A small contrastive audio-text model, trained from scratch.
Model: text encoder width 192, text encoder layers 8.
Training: soap at rate 0.0015, 4500 steps.
Data: trained on read English sentences (LibriTTS-R), 15625 training examples.
Rows from block 4 of the text encoder, named by matrix and row number. Rows with one number belong to one attention dimension. Each number is 500 + 50 x the weight over its row's rms, rounded and kept within 0 to 999. All counts start at 0. Numbers have three digits each. After the name is the row's rms in percent of the matrix's.
# v: attention value (text_encoder.blocks.4.attn.v.weight, 192x192), inputs 128-191
# proj: attention output (text_encoder.blocks.4.attn.proj.weight, 192x192, transposed), outputs 128-191
v.60 098:510582447527565469561557441489462465486493442509457432464531535417500435481475490557549421488581551498412405545547491478464523551538449536501593507456529554479455479507504434519498483461518537
proj.60 114:512471606495473495549454516536396515511608536574578559516476468531505464599549502609580491578433439565534662480457476518478437406444537537512558572544484529489504476552491506528422574560456507
v.61 095:610420570468445512516507462539400401546546417454504525467458574398433501471479645449476505495465505475509520492503487494540485463537592462547444450483473541588534461424476548467523463551467427
proj.61 117:387535483490482542603451466454657545534393503483511436390467465493527547521478501461573503506562579532512465640482572534479484521545477482497517626499521456480441538546465458482474536437556528
v.62 099:506432501474404538468475434487441446482489387514485578516513422615479590487391616446527535579509477424521519482519506479530573511483463457475464441501568533544468461449520450539535528412418437
proj.62 139:513516567472513509624447487495663539458410418490499451420507489428536423538483517445542476470513495511457502554450577407492487568557517493515530602614506589426479560528438442451435491458532555
v.63 104:494500476459542487430557441473400520537460495469554438583521407500531478524575568486552475533462426544453508510554424627436446504516537473492537499468510478471469536520507639468572572443546505
proj.63 139:614484438512508502541551583525475526439502430552499438413594512482611444481459536438428572487466434476489515433452568427567524525524548463453502496580484475427546462467510505554461444533452491
v.64 099:548497535417444532488439398378509469539525434554516464445507563540417482554488501489484497563466475520465574507508543579489548431488490430519510452522503511533552515457563555577550437502560529
proj.64 103:514486503523566458512529575617498591513438444513450459491490447497562509561492548603509450533549455544511449466414501459530477559536547565481551496509503504496485559490497521486471504457488466
v.65 090:511455458517566491418556530466585567511428490458402536476537521434422435447442534439533512411445441474497551479560473532579420631496537547505525570442480546450539475507495502493519488635385481
proj.65 081:464481443463466554525531491563446443523566521485597446585494485535572536580413514452426520562586614472509468522457427551392541473480529388521577532509470467487489475431589469497499483443587491
v.66 104:505482485484380535559465460499558402531492494462536481408447466442485545432565499428437411519528474548445482547499560508375529460459461477424445517476522487554452480530495403493434439528485406
proj.66 093:486469482521538437512500573459337511449447517427463489508541499546415524565515514566576504486380498387558542524487488452620463490508531486571454478481455552469483544464446606430510475531499598
v.67 098:463518434488476562503506532561497479470619386515476485533516581603527490560460477474525379469454498514571521529550488514532495565579478515496521451535535518524431576456420509563485522472601527
proj.67 096:486483566513529440497527479447497504453514486518493466537517501410500518432545502432455567520553498467506524494470465463474517425479451511496390553433426437473548450589489485450445517551417536
v.68 093:458546386496595528464458522539464531496493557509475543542438506487416552409536483609466334558498524543464520562580501513483467426451473465581510528485460608531401558456440535460516565572556485
proj.68 099:500562538486460498507556532452550516492540472459575481561565505468508453637475498491550628504462593403568490419475539516393518570552479508490494428489573413495491505526589457551480437537492511
v.69 103:540491540558570487521515504559490525488449524633424490554558476508564474548646414483522498539545458477456565480544502545455541476501506446485434473486440501544521500482494494555533541501572516
proj.69 091:462513407474494427501468432526560526544423407489524608491413513472566527532446476585480474462469448570401548563429483463488444527515452589463566495541576477441558471554495529493436501501446450
v.70 093:530516633504615496429508464453531505526474546489546460461492534513589471474563524498514512546542469510496524513462561580504404567560470491482429463566542439456489428476509528548533414415434426
proj.70 086:472434330498486548505509523500501526576497536582456543433547461541545586504466466449515504462471538525449456506543413425517573445507520460452535503517393524559548566511427524462514564495539487
v.71 103:523408446441438513523495535447456443489485477475489482488507578544485511502428577507567452515519520472513399568477379468587523479538554441585585511522479572437599537470482571481535559518572513
proj.71 095:490567601509573438482566470565561502541521453452557538499454454453531523420580441502467548515529440514497515451541510569465404478470490660499550541465514497460490526465521455607422451510516479
v.72 095:532499478590540510617484520526410424547542497544463532580367439490484515613444532458473440487481547469501512457497508481479639520569584517403506476491598476479410471515469432519446547470470501
proj.72 088:458524599459443525436435474441574483435529568449488527433563585528478540384544433517555556444466516420544506534454453490511441468449417541555376559409432504469521470455450563480546541550521552
v.73 091:492576460498537558536474430426531525579511446503456551543498454511493462539466570514584417594524540374506561497498574411463496414534512470414501460500434450519469474507434451395525493435527464
proj.73 096:447521602490537467481538555411531514481575536459553535456574564445527544410501399468461480410471449549507467520495414515485516508467427629503367569524444545478548546503456525567447568528516540
v.74 096:447543468465413433430422435505565440408515495422533491568500518483552549473491466483522545555529560544475424461501521591431476472523455518639488494509483530523441534491551546444471516593455510
proj.74 097:510447490491535591506578602476415544526443524488490450449467411548436462568477573538521480447405443469578499556504559480487455587457580481439510467456570538534463472476449463549525440425525484
v.75 102:498422477564530561489516540456473466478448489495447502571464544496523553466531526523453504347545491536520536533493493387444591520462606554493496578531453516512465545461487457558536541552477530
proj.75 105:524605521513455472485500399523537507475578456559557573544412498459505459535538464412523506569477549470391512411508501633503376504510466442461557488503592413509524459539577491498464506494482471
v.76 097:514509594577459434497445500533442547546489469588486584444402547449494477554463563612575437559470487462521467505520568518543521572458453450522470457515512544475425517523559413483447546436454457
proj.76 087:483517439474476554505531542383565460486499560453469487580480485456558523412534403482479547483527596431519542404533386491475503458516466463530496522480482462465554534517467479456527418528522557
v.77 095:451548460521454505452455436495462465570463572499465511418509559470453366530477605492512463529534486525476500598599511482528485540626443490548497501547524509433550551517502434531450385432520470
proj.77 091:450439516483546430508590603544530527530450479487570432497515506489550580472440455544471485509460474508546422539466514477509611470443530516508519418403392536508417445444483522500576570535546514
v.78 090:509500521517576519484554524500461505487538494451500433485437445513470520519562557422489537536526520457520554486501626518371476470532512544514556511432531458443515436452471547475500346501475480
proj.78 082:498452434423430582459425478455514464556509558548455527392544521502515614492458421495561505479514521543511550520541381450603475458463507481470445611504470513549438544591420497517534565455532555
v.79 100:474478461463561491398527494583406529468425504450514355562484490522528556477597409503501536498466452444453506482468444543512458484531354540497544517504550510523490582406527537493448548539526478
proj.79 092:518514474485485548510426531386562521589515476443401476442474447513481526550523523551588574500522583492565514497528488465388479521487574476533494441442510439511457474507461493480558450409479473
v.80 089:531541545558485411523540512505516472532452509524508606495455458547515535492481550399432474470547536502516457462412574434400464470582502589393567481520443421529501453506518558476460525471453495
proj.80 084:497474485500539622458399431494435511452541545494431405416510519518507505458465491510553506466479452484525579536529484495621540502475493450540387571512433534537494480527380564482585560472488497
v.81 093:460483464479502496461521491470528560508517508490603514397572451524512515430530441439542545426467469548524578510582436472530510472438512471546448530527480543509481520445439467412515515585442521
proj.81 086:501565489560453497521462523521486461467483480477524528620476535475454385564538556508442592518434594445514464462458599540472544635432444415538567415484550447460511510514606499553498452467505545
v.82 087:519496477521508471508579486510486520518453470492406518437465507512540473547467506473404472478399579502486588492499509499513466505558390473489523484497540556455555407548492549558418484465572484
proj.82 081:423487413466480480576533358498592438547498564519536482452563491474545594386509472540511497508533507487453525605514425514553554433522536542595437451494465448548501478523494476399542524504446538
v.83 096:532410410487446518389510456514464501547505481564564456504470564509431580471489501445546361514459544532563509589441519508484542493500452465528480472479490509518518477461497554575546527506522515
proj.83 101:546615516528483500546470518451535499468537517556489563554472515453545412563571517462474645525510591493411477382524461502509552473441520443515455462472506416566552554549544427470407498545467502
v.84 088:482527457473416498539521518511500479570598484533470495487568446555505561551456525458495485540471488566432580571560520494462586543507551560553491449557467576505587509480436493462492425486501513
proj.84 083:432483445607557511534485555474548411448487550520599524559591546426516435464515509422451536477452623383515429448484501459539501456454448453497556495432450488469497492522558531473487540472537530
v.85 088:498496501533504513461555531321471571480516442438553519614404459485472456594466542517474493461551388448470617502544419470548501480387573423570457497510408441482515452533531609453547389503518530
proj.85 078:556506561430489532501503493604453500492555534550467502399506575496514468487563562515434432493419460620472400513405641507453497539572428577389539443579547447545544570499579464542493534586537486
v.86 092:390468498512514520570451532573508373444493654554500578556481456546516512571505491498452553514506457458481414528537475571530535392493427461506557454455462545387502469525465505446462478480499569
proj.86 079:463556532490506459473549523499498483444501397432592443428523489457456469443377527556514463464428472529572547492458563500469440637460556533542465608490557551493446434482510442566519456550486488
v.87 103:518501482516500524540535525463444462404548522535607492534426488532438496487569410473482534445559489403464522483546462526460531455502518496448485594493564424491422469449500495528461530465529494
proj.87 079:450521547512487428429441478567608535606450448456428501524543495520511556512532521542521444587412470562425515580524473546450457498478517508525415431558472464606539464556433507477494500551442491
v.88 086:521476522473476434528410586525483518538491475492469483487567523551445420501486557498495479521484490447486590406465479475574489449550448486470494629494448525489442433525511589502569451431462550
proj.88 073:402495569548551445489547505501576517513504497480557460532514431473617489521443428557485494547493470584519446547553493517417479525464544495503553393524547519501535550542503415543436512454515420
v.89 096:582409512554499467459468529609531532494455565567532466569496598600471493468520488440464568473420610549483498487462468542488462423505531537437528471492441499530547493472472611541534504602487496
proj.89 088:478579498467495615574522418407493438519500499558440560473485441405620505485486452495567502560582512472499528431547411486517486525531369478530523593575607503492536580576526455457437447454499529
v.90 103:431436450433523585508517429446526492442533500544515527483531564429505459494488472521472508405453458444463526443405500462479500509508428423487498452506548533510517551540455503548530585536548470
proj.90 097:541499542524502393471443567615462499502456458469467464532449532545460496552501567537569471566506452551527449522489601576521506513507600537517558462519469427493461437451577496443490482511479491
v.91 100:512555468500455493393520512471453468484553503469486550559573460363430528460508532535437554641468500560441485496523544475576565539469520540599566564450493473463533427613564506436458326493400504
proj.91 085:466393486504499438569504513552395510444503521575573346438453452514438547550378538543556535418553522446573495553548528458500490468446543386532502412519520522504425520448516510476590559496511495
v.92 098:550417583503502457538476505533399455550609516496551525552481522596524533561365480447458534498477549516455484503485478515554476483520559606585554554495513478497524536554576468503474564664432475
proj.92 075:491551490517461553538529542513542437414437460496417478460424509437507477421658520572617537437524461390523535455449548507516499507475432455484520544475538505453470517371441512493538450463632554
v.93 112:492437446444478435536527550490448477453570475555506473533456528565478492472517475489484505463408524496468580557490511535485475493383391474565449534546656514446533467452520450582495445564521531
proj.93 094:420540483525453492519497472490555431521428496498439471491553474378517558574530473522509548551567554457433522476510518444546480464455577456539574473461442451497472522558541508416454519435520519
v.94 082:452487406530449467486482524553419480535517550529466365520530473448428520378473457490533433519579465468433453442462471439471481458446447435452530520435497559513528511492496537542432550516532486
proj.94 076:489519603511518482506501480487492491411552416443511469517475527481465531671510469520503599463550533481530573503536490495371491449528558555559450501486591449495464494582505524523480475497459489
v.95 098:433516427442558540573441494492486519510480404496391515509501516482498452450484520488515533487471435483457533489544411397514610484567469493536487482495528519495482569529534447471465701401510474
proj.95 094:531525574501449406423551513567604528521564498504538482493480460529502525564523473636540470567465451537601443524454590564482448559455531553461492464415548568544463448471478482569490357558513479
v.96 099:403540537466473467484514462484410491499518466470425544504585531505520484472467498489425507530453489510419576512442422437581426495484505467520454611625480558495410465524497504478474503581516476
proj.96 099:565436454514512509492446451491565499452568499549491488580411493528408500566559525478487521513495536495591476508501550526498524575491423522507507340473606395533552464477465439491543457548415506
v.97 095:475369446542531546521539432594640520579584595546463547393635522530443539512512579469516503377528423522544502429539506484406471488560608479453560582467451598519464575524470515591475487538443360
proj.97 081:432539469468464498518528530371347428479457499494553489603374499463492538537464429515476590538441526453393510559492461532511566487433546531586469463574560454542493433487527526422480474466492556
v.98 107:561477584570524490506433480491556473462559524502539527515504535471522476522423495515539509522562619522565545458520509478543621519518397470549460446422566494518471353550505519547509464484465457
proj.98 103:448593506435489512552577515538424548501490483457463458385538506485567539460578506510486521519525443432482473491524401491438424474564560526438458592523436533443543602433583561497427518427581462
v.99 110:520572540477472525475572446466532540533506545509546481529478533555468536477538524532534537463469488460565396461507547456500436527477572449532532379491529446569499459508610533543545528490362532
proj.99 111:515470506569516471518500570519545487563404468434523512461577488450515454405444444468467533472561497504441579467511455482525486415443537507531518628460474560391538521551399546486450461480635547
v.100 096:443487488506538468510535601497573414392544512539529439506455527478517541486530550461504551471419548590459457476467503519463467520503429457445486437492517496487361491449421449503457427448499447
proj.100 104:543543524484500553460496534437428560569542453505485535499577468516460493511515501515465471518547465503550543482568409406530516453532534495609489589546433494513567493486493508471372436536458493
v.101 094:555510502503470426545545476404447530528518455435471471520554476461511378501466466385494444562505501512452469455469449477571472470470509494557575503438484427509599369554507522431499471493481540
proj.101 086:468487516519514584511432494588452504493491523540416449431511569500478598515547519578515480474513488524599424575472511392426509462547456531443451510428503539454476657500518539571525547384540523
v.102 092:421516417531477549583463518525462448562522510506560493448495450604505428510498500470518542510500514482537619428541459491612557528543517547448440594536566442463467463433470542450506503490539474
proj.102 079:532491538450504421508514479603515479502522422521436428556528541434515471602474465523440457561486512495497407489468552526462500509530501430401530419515600483525449499514547477459546567499470425
v.103 096:472603528492502517485422463477579558484445531483467530538505429493468531525502533551502469510439405451655497410441559634492487550561527499573495509512479535540574595393540436562445515551535563
proj.103 093:505400431523501468577554457527499420528445476459519514560455523465488522474469453473503544505568592528330497563500513437498481475427526543466558545457544553431434447620432524484573506437478478
v.104 112:402586498510498448494420582445489493445513608589469522526530489483485448600401482565385452461573493484542525492503479548496553522535378513484622495463425473481452493459457564522625561503428435
proj.104 108:517429557546478507597519392595514533590427433420466451505510540516516558564557422544598517534534445463456481546502538504411475381548590516457482519416524557478499584543516535512476465483556561
v.105 089:486519478578511464532458516509547520472494495440510488561476426478490509468437529484473486541502508518467471523470456478547537564486434411499526398408567436564551487451571437544417452540497541
proj.105 090:473508505523490464510568426553401520572473485549489488423551507456481517471472533502515550495528473460521558525508429507527488390502636498425452629501513523413457549497496521448553552435533445
v.106 099:471658507510483497482495513515598555514467470546474500633546567445444565507487441563566579480398533541409540522499493446558456520443442493515519489422515507527637489545526519501466531503494489
proj.106 102:528361469501560509552554470573356548453481530492462455436514531415492485546413566498489387540587508444556465560447514543522482492571506485451483512488488513386481563471485547513556446453502493
v.107 120:506533512411469600493561538453556570458519571428573505615416492525407498517568388531530545497393454456504501526508546556551391493465522527476499425529511432511487564450678518546513467480444423
proj.107 110:521403473548543427471505533562488505552467439484483476398574543420507404443429536451430441465564537494450514479489471454494478523482472474500502524489523517421543448533343513481499468514598620
v.108 095:429587480395523443541509439532536545516581454434534496433559457461500551527515397530512538542433471488429500651484539502479595518487478537585580585470523569488483486425382480465414572459493506
proj.108 108:524466494509521462483526629508486517453476461555487486555532481473491486562393527471508432529540520494536516443514396508622431505558522409553482460533508470482542510482539516494551385537469475
v.109 110:511491501594467454526482518506454479417449460542394485537505496590515443508465587471478528490470590518532517464511474510469522470488486482435528489559561460430458496534455489597627470554485407
proj.109 116:528528508463462566456493491496569482578550488476559536467505505553464520515583467509529518463544444448499488541523501492453524483519499515486488500509482497588518476534465476391365524454555515
v.110 097:444554453431574432536568491520520474585397534479427463562549466418500508481509556428494439511511437505383472602481509411494438486497561534455641505547490592485456539484370441497470489487570469
proj.110 095:557399571555467488465462467438438513455505502514501554597440535575460520507437468574608539475538559454581515508461470564496492416456532478605447463434472422528510522529524514504585544490421570
v.111 098:571457516447515608433502522575467564458451487515530429468465620490513546565513495623530500495470487513584430490445554501452574488544499489469483489455421435506449455530477547437516460527504512
proj.111 101:409576476500479458564474548458607446524568437500512563447565421490567429490504501403465556470434492518452589430513473474543467597395493521575559500592509539542625455441516468531412524576497475
v.112 101:507513492439516461536548517450462553525451556487453490555389381468447562541541505526433509534464431499410574445514498566526515483479566476508405439490474405468453517474525494496491465508436446
proj.112 096:547550533524409524450449421530566426595596406495538527500630555539532416492527437455490538489562518491548529480513463406524504466537414473473598570569537595484568446434464496500427446568552544
v.113 091:529561518508528518578557397524444540531500485473539483461475439484499479486515553503521574503504433456493556599512472524529544464490513537577441458469497500506534559484516536565432576562567476
proj.113 072:486425403515453466408520534605571481495556529536522506458481533562514490438561501449474436477457532555506414463516466547514500520576469482382454491465513483469392524559497458548623453452456571
v.114 089:463516396444572562515555500562558493478463549493488549454469372452451550472485451484492495425535475563438365444459460465480490419465501480533411425556589637581456482514533542562452518509403453
proj.114 080:567523488506482443356498504442461495423596531534536495474488539543542472530564563517557527527508497445598566503509449569497515528500502447496501460495391421482545464472481459436525497601514531
v.115 092:504506462546542517494490504577462509453497521505508534442439516523534484414501400496483488439528411566471403401598581437559673490459606517529412479571506476520530414475407546454505572538476508
proj.115 078:467587498432435457482415502443560410493427418430495521591435451432443502624446522549462546550425569490488548548442550544509456551461426493464643477500592523532502531517587405504491491523490480
v.116 100:541433563514547562506584486558498563480474493507458425515532496506485460435485564483451541594561508564414458527570483535488509498535557516501554565550593528574527483488445512487478546475526528
proj.116 091:466454508475438439496437417446474488475525528470484504565440533509502576601485447563523453493442461453561482568447621530458484482528482484543491346472489513556459524483556510561592479533424537
v.117 089:512450508473533529520458549508499520568525472547497481587561486546521462452412560486584562476400545553544538551477433495481471577509503497463531515420577421381566497463546488457530459611519549
proj.117 073:502448534543511558544506401523443515523455574451496547424530581543418534520525483481452411486593493456469448504498528462512557395532474478482541495468427638570458544566480509491515550399497512
v.118 104:568467559534458508555480447433502447450503489509560523503469470444461502577521456452539578394535502425640583459527537484463506519464503484467507409449405402442524502567542487514486458587497479
proj.118 103:453525536558528512496537580579504590564459495474502492344563531549564476328501538477475475537517512540401401441469464459506505526474500539443417624540512533435497475525445531553479568331581507
v.119 102:615605485510469466412548520485463518530496484422475405482549496416537490530515604530512524512521481511554561487497550453405485532480449464492526474476475432510444471514460506494548396491555506
proj.119 100:415552612455480446576485559506543475536502435509477609453530500486504514496564394468472490501510506500546528482515480425492481445446457572527531620492437492466631546418524518479372520540578477
v.120 095:398498514484465482472456528599521475554535565503541498495479534455477528418478494442482567494482508511428529540485470392481489404475434488462475576546558490560423599499527440464499486490465545
proj.120 101:520502506445490518518553514409452573460528557546520464525455465520513526628452578546472427507486482565539478487461457578532518591507508498548460327504499479500535439483536515482532471556415513
v.121 103:485462534503519524529521429559592382508576543508488575410430542522475526554487466468471437521552507540548475500510559470530526487528471566460544439463486439513418439454479523499551453442531555
proj.121 102:540578523509468617457460479423488615501564419518487516564552436603510509503537517529535542529459404471501573467521389489456499455513556458567472507532487556540631454487529559493464570552434466
v.122 095:478511505523430421496523467538531575572489531529626464388458510571490457470558481443531434432463496490403503533524494439445516497522469482495439594507400479542442462489472566484464424517475485
proj.122 087:495535482439531525515469517394469396462524522493442510666497458429463507599433499528441439556423549482485597482448572572580500606463445505524588384585591460486561500537550435486521452578434505
v.123 096:519451469551460541465439447499564515551497496562494470554451485582445526477550575598410438512522365446568512507526534497577444502474596456622403497512467508542517516452459580515455456540638502
proj.123 091:433510514489510458534520479539428368495397510390555495527443521401512521476424464448485546488453585496426453445505592580433510517502458504425557513484552455442431471564526431522514544415455493
v.124 093:562498533453495454504504450565536477479548543520620495455519542475568496533525514465456365507493389493485480379483462539499438432488474518628385509436567466535535534490540485588508405528496460
proj.124 083:406554465450471542491499522477447448481520447503394475496439476410512494524545456559456606478454538549598519598544552424470534491498453506356514525580412495461494407474477522389474538538506473
v.125 089:567600495509493497511552521424563539564606456466501571551505423449492541506569492545502538535485431492559504509481596472600465608555516478534425523420535553549512449487539508401534509433490470
proj.125 078:496470435417535477427485543563421489422470560543561430529510522495480517463461489416489415422569565449446378414541340551493544458562470472488498505575490553406454481479511543513493471509488506
v.126 098:558478577423509549513541546491453565458487447542595481568492595494522540450599383476505508436426395405520582471469444512484503548441591489480416505476493446579593511545520511483434449488439447
proj.126 104:487481391517500485503448441501534454494455595507490518440494493477506455441486568488482528513507629587402480498504598554583532541474394476443530550509475526404409451523472445547536492507546532
v.127 106:499538536516509506547451476451458522524494479467530600481490549468452468511426505450477470498465453486494535529394491540582466564494401503480454477538494523499480488481564490472556563465430426
proj.127 093:596418475494564490402574578547521572480595497549490465500508441592514511502570485512559472483548476498527466487528371497440459425543565477533402529448449524526497467525441594497477499545533495
v.128 122:529574503534463448481494433560443542507622460497589397459515494548533564523413503468482441523445498483472371522491497522430478521592473479381483476475638536526494499528526517528441542516517466
proj.128 124:550431483511496601506538479470441536498440593530385595441498534522482480468438535448573475528601441414523518495501445436620510448542511522510492558482380447449513502528445558445502545510589527
v.129 107:586479548500454470576451491477590464498534558427596542527563564545553534495459509355500567582488455459521469386442523503531576430564514542502499454522504523606514496580443512430459534524494446
proj.129 091:476456482521623454459518527526442560498466447539429420358510478426463566443440533586496431473477471526526473469465450440487497532502489515490466555538531492381412559460484575535577477502552562
v.130 087:452474605572491467491597496504510545506460517462570543526449513528637563534507535464486498550508546457432548476447535500454529513516488516429505403484525511489442501486530539451595442422469521
proj.130 067:520604504374482501500437524479493454520523547538457551493603533477480419453447385496516481497533529463599418475514455533593472518489515537546527605505440541509556457546513551562418538466517484
v.131 094:482592438477583555468537460381485554509473607517484337561495493532444529510546500485561530505539505450483522522481441466531386544421404502506503488561469497470463546478528515534528420483601512
proj.131 079:550409514530391504499440541573502425483449415435554553571442507500551502546517545508463544489426586597496480471482650546375646464441553494488476466487532510518507418505451468431540478462367472
v.132 100:572566527427533440438618476528474564504570499541463458547481513499415443476553438452483470535422450469427586515509522450435378442494492496468474479496490529517498507470584579528577431550516475
proj.132 090:465451484620459590637433473445489466508427398476547527524566504479538506506474577486482496490479521549511462496424490513441571522424570567537532557527484484482487432533433466532448521426503529
v.133 113:507474472497439457406619508443451472475491510559523488530475485539519503523525475510523546445431543472577453424482591519422480619532563436495525496457536499487468428420508629526454481480504430
proj.133 118:468533517457462516538512540545479437463510568576497482474465541494463522532456487450474415505578563507500415538587440525576499460539381519533539511518478483451528531537518459423535494506457557
v.134 097:469520422487506490434422440576501491520481457520481537506489446447468406531473473517545545464554485417550470417475438413500539483479465584473501544394426579534511523540426425453565640411600511
proj.134 093:510477563549489500516496493463543531487532557393505455440400537492535570459562592549470516466433482573430565535544545537478568507515448390445452340524585413559481445501493468512459434522411496
v.135 102:605433574563468579493548619471503469501529441480498515519536532520509510414408462470446374492525476527423397486539536495440530464431516519493515465570528402596529496516568510425535399540402532
proj.135 106:436566486542573428475473469491461534542463506551497446508520511504387471476511485465501575519543439345530555605472403533573392541573533472551522565388490534383538480465503524551436567439625495
v.136 117:445558512498465499554427491518550524540490586456555554482512456421504609497508464464530512515542438484573508480477555549535542446387511490533414636514394493509450483450477436435569413516529529
proj.136 105:549484532506542453500532514538581479505581374512464450553542554524540445525482407483458519452495561534478450479498476480432518540576519411444519412531588567545508547520494512548478459521383458
v.137 095:528541513590494486573435486559507487507516504501533585511467426479487480516450524530532505536502494515540376545459536561497466531498427497538547474475473503596587499449409413493494492573460536
proj.137 072:454509497480508505380517528411463472450557519488506421528483546548512508528542519482472550511403522433508585492551476495539493376562503396544471534547512460489518494492597574458436559538508446
v.138 117:454562550485503476460555434462487462505566493498497562550453468415484491522542489569507555480494494501411562481456526537446443539540474505520512395449532538540494494534560402427390501513476391
proj.138 133:476442422485463555613440536485500500500407530490477451443475574548517505495476522444472526485479521558524404481481536488581555454524478527463441550515487532396456456463470527495566443509505554
v.139 091:478527512445493453485406488543453484459429466477492554410475527526510545440481467476409506453562443524454512417572412597579557473517458479571518606424554478486433517484459474431500485462479423
proj.139 089:486483462527494530578505475502567487559510545480456471499490442410535547497481523522571515456469535526448516484494542454476541511460480538386449296585476555560512503522436512549574436510479562
v.140 109:505566519503557556536509520536552558515487559517469558454504527554460468511546595527544568442540447443442495519493485561491462563500560583527459467477486520517554506468350480480462450516595581
proj.140 119:443469474494435417475434452486501425500552477407547491562441449480557502505572468535436537546391571583549493466510619499478540493490437401514538426550570536553501513421570463487510521479397456
v.141 098:437564514556469402486531530496522566421584392533565447596499476523466546516482527491573515562478490485436535519513539513479518538507477466681486480536514576465500472478446554457423456670516459
proj.141 097:504476400499470578479461508520476404519478556513474586504480589527527441491519453492455547432528623504531387462524509521485490482490466483408552544477554516494537487425528473461510473397485556
v.142 099:455384501534393459497506520592502523433492557558439479541442436471553514567543488519561451443454440472536487430614565554537471504496555482499464567530532551457487504477466512483488556598455507
proj.142 106:479616539488458552513556500450515414493537491494489501561509564528418479499464441470472530510473630541415472461461386488529545525490399461513494352511530430618557532543516472488494516408438553
v.143 084:420493441542547505497490463447578493485529462484431459464563542442483436545472465548440470503562555513512561445474540546507517520528565523550546597493376461613421646484505436549490536524511444
proj.143 066:513500624500500511467519548588541610556475447572524505507479470492524477407460602459489513480446451463458428546510399454587469532550391443407412470473503481422622440472457487445514505514565519
v.144 115:473429496525598559527410519538467546522480571480540521501489591558514491513424435534455487481475496536584513542492461470647538445588470479480540547446502502462570543452499621493504478543495454
proj.144 114:529528524507484416463541479507532532512534446479477506510523386472515481450589560503550517530484421497507536524518515495352417520418566542540512532564520504553488503523481460566494530506507472
v.145 109:455514421427560452530518576436552520527509577462460514576472436505447550516513529527601501529440475520487566571587487489494502540391492477544511546524522575342492443526598466452506535582550437
proj.145 094:599453429569423558506509369573477451453520429516559509551493566542554535548555492508519573479528599498467430453432567532399571420490522460399517469493547495603448469461487529478524367512416558
v.146 117:600510548564470517501438500561557456436481553494469431442441452421566484535538463477429574553554518457527524417507539439394547456593525594501459473439476566498427497448406474478485530464539563
proj.146 103:401518472455514475468532459500461536520541497529517499408493472449472496458440534540508468474447404499568511537514475503613513626527421451525481471505439408500584501511594552495468556484468458
v.147 093:444447489479440515449486631483470470578405466482478584475514403459523469404554541481502487494477445514503564527580505519594507497410435507489518556455501459552452466436500444508552506456398564
proj.147 082:555573575431469418503565390498547518447615565475515495579511550577498476607549430536514523511533584520487476423533498554392479502556518344514555362507550506520534544495546497478416478560489429
v.148 105:526473480491548480532505562563451417484426547490426475513410584498424495496504405515523450518539586579574507540541522528442574566552539543552487433473402491483420511449450508506539433609468451
proj.148 090:509547544449451466496514474442494628563526439569498512477550498475458479517498549481544421512499425494482460445508415423564458554500467552498514496537541444608557557533589438569518611448480531
v.149 099:520574523520534566450438521425452525505540553529494454533398512518547486527545447432562533517545532513437457479547512539505416482550497459531496405502512409515573475512555422495529438487522537
proj.149 092:462492470528467453527522501571510513556400413529524513467576439413448464439463603512431475476418413517525556599438486452522596559443523627488481631535457543498467503525509531561542526510523484
v.150 120:511610459453456495489492475620545479424541470534437492564523507459482516575446540526526491444486528466512497470496506508418571554532436450485597543468522584490489525487445485470417597446458488
proj.150 108:471417513553472549484468491434489517472470611493519532409379526527504512455503511510535489484508523609489504521543537451587546442520430564515391396505510450519530509492511514436544426504456497
v.151 099:499498592465500504626469504472535497649505465606496467520512397443533452620545503557535466576462545499534445461412535436466503495504467497505497469593519456465470525502501527493464575456498605
proj.151 087:516485465523512508378503513469571479463556505462503537522530589566457464397437430493475566503530429442485561536552448505579475443582562512570469620379461501504540478473545474504403484561502435
v.152 109:494469448531552563490446477398518467489400453571437512458505567457493447453437490503484446546565453500483509505600471528547557528556523445512528445535575454404589549476496443340529509544516473
proj.152 121:482536487563538495525505491534462516568512472487490493537495454470468552469577509504556589459444458509445519551481460482435547500447472567503431492452502527591474492470430540585530509455539555
v.153 104:477533583536474538506449481453513460469506441517492500496490603656478524471464547437449579517599512499558561437550518510620612529583556470546541558435450465445540511547465459527500513584566510
proj.153 110:438457466464532429527488515497483479528447509514590484458523446363553560474530477558487469464438471590467524483475558549420480534375437616439498463562524601499444504497499542531620490443453491
v.154 098:463356573537517546479555418517571472429442521583476384524577523486451459573528449519603494459494454492564472385499493462456500475473575464495526363498520410540520539473450541456551569540497489
proj.154 089:468615453400463491525507574452461414548577523455503583498418547559542462451435440519418500495496628485502483508514488537475486483521501522541472601468495527506495515456492462470389481447487489
v.155 107:516407428563414529581466502487644437595570515517478499416455579478501457561484568532514466496470449512482480533607527445496512418459517474472536565519453536430493509427437403537540463503451574
proj.155 095:476528557528575447465468479564433523447520491482552484521495427493449541447501430520459524534489460535515609516461410546488491588533478522627477368483500367598522540544562556485462604498507393
v.156 095:443426476529591531557504516548481489472458489469530494555575473549510433526557572495536421482633542502387511544417453491542461490481501440401499401541525479512534424524570494567548501467431458
proj.156 082:512549468573487459396472514395457526477516565473510554539383520472488511480539514509481564537403451407513514504533486568466503510471517593582480637421525495479499488504523529435359522528604564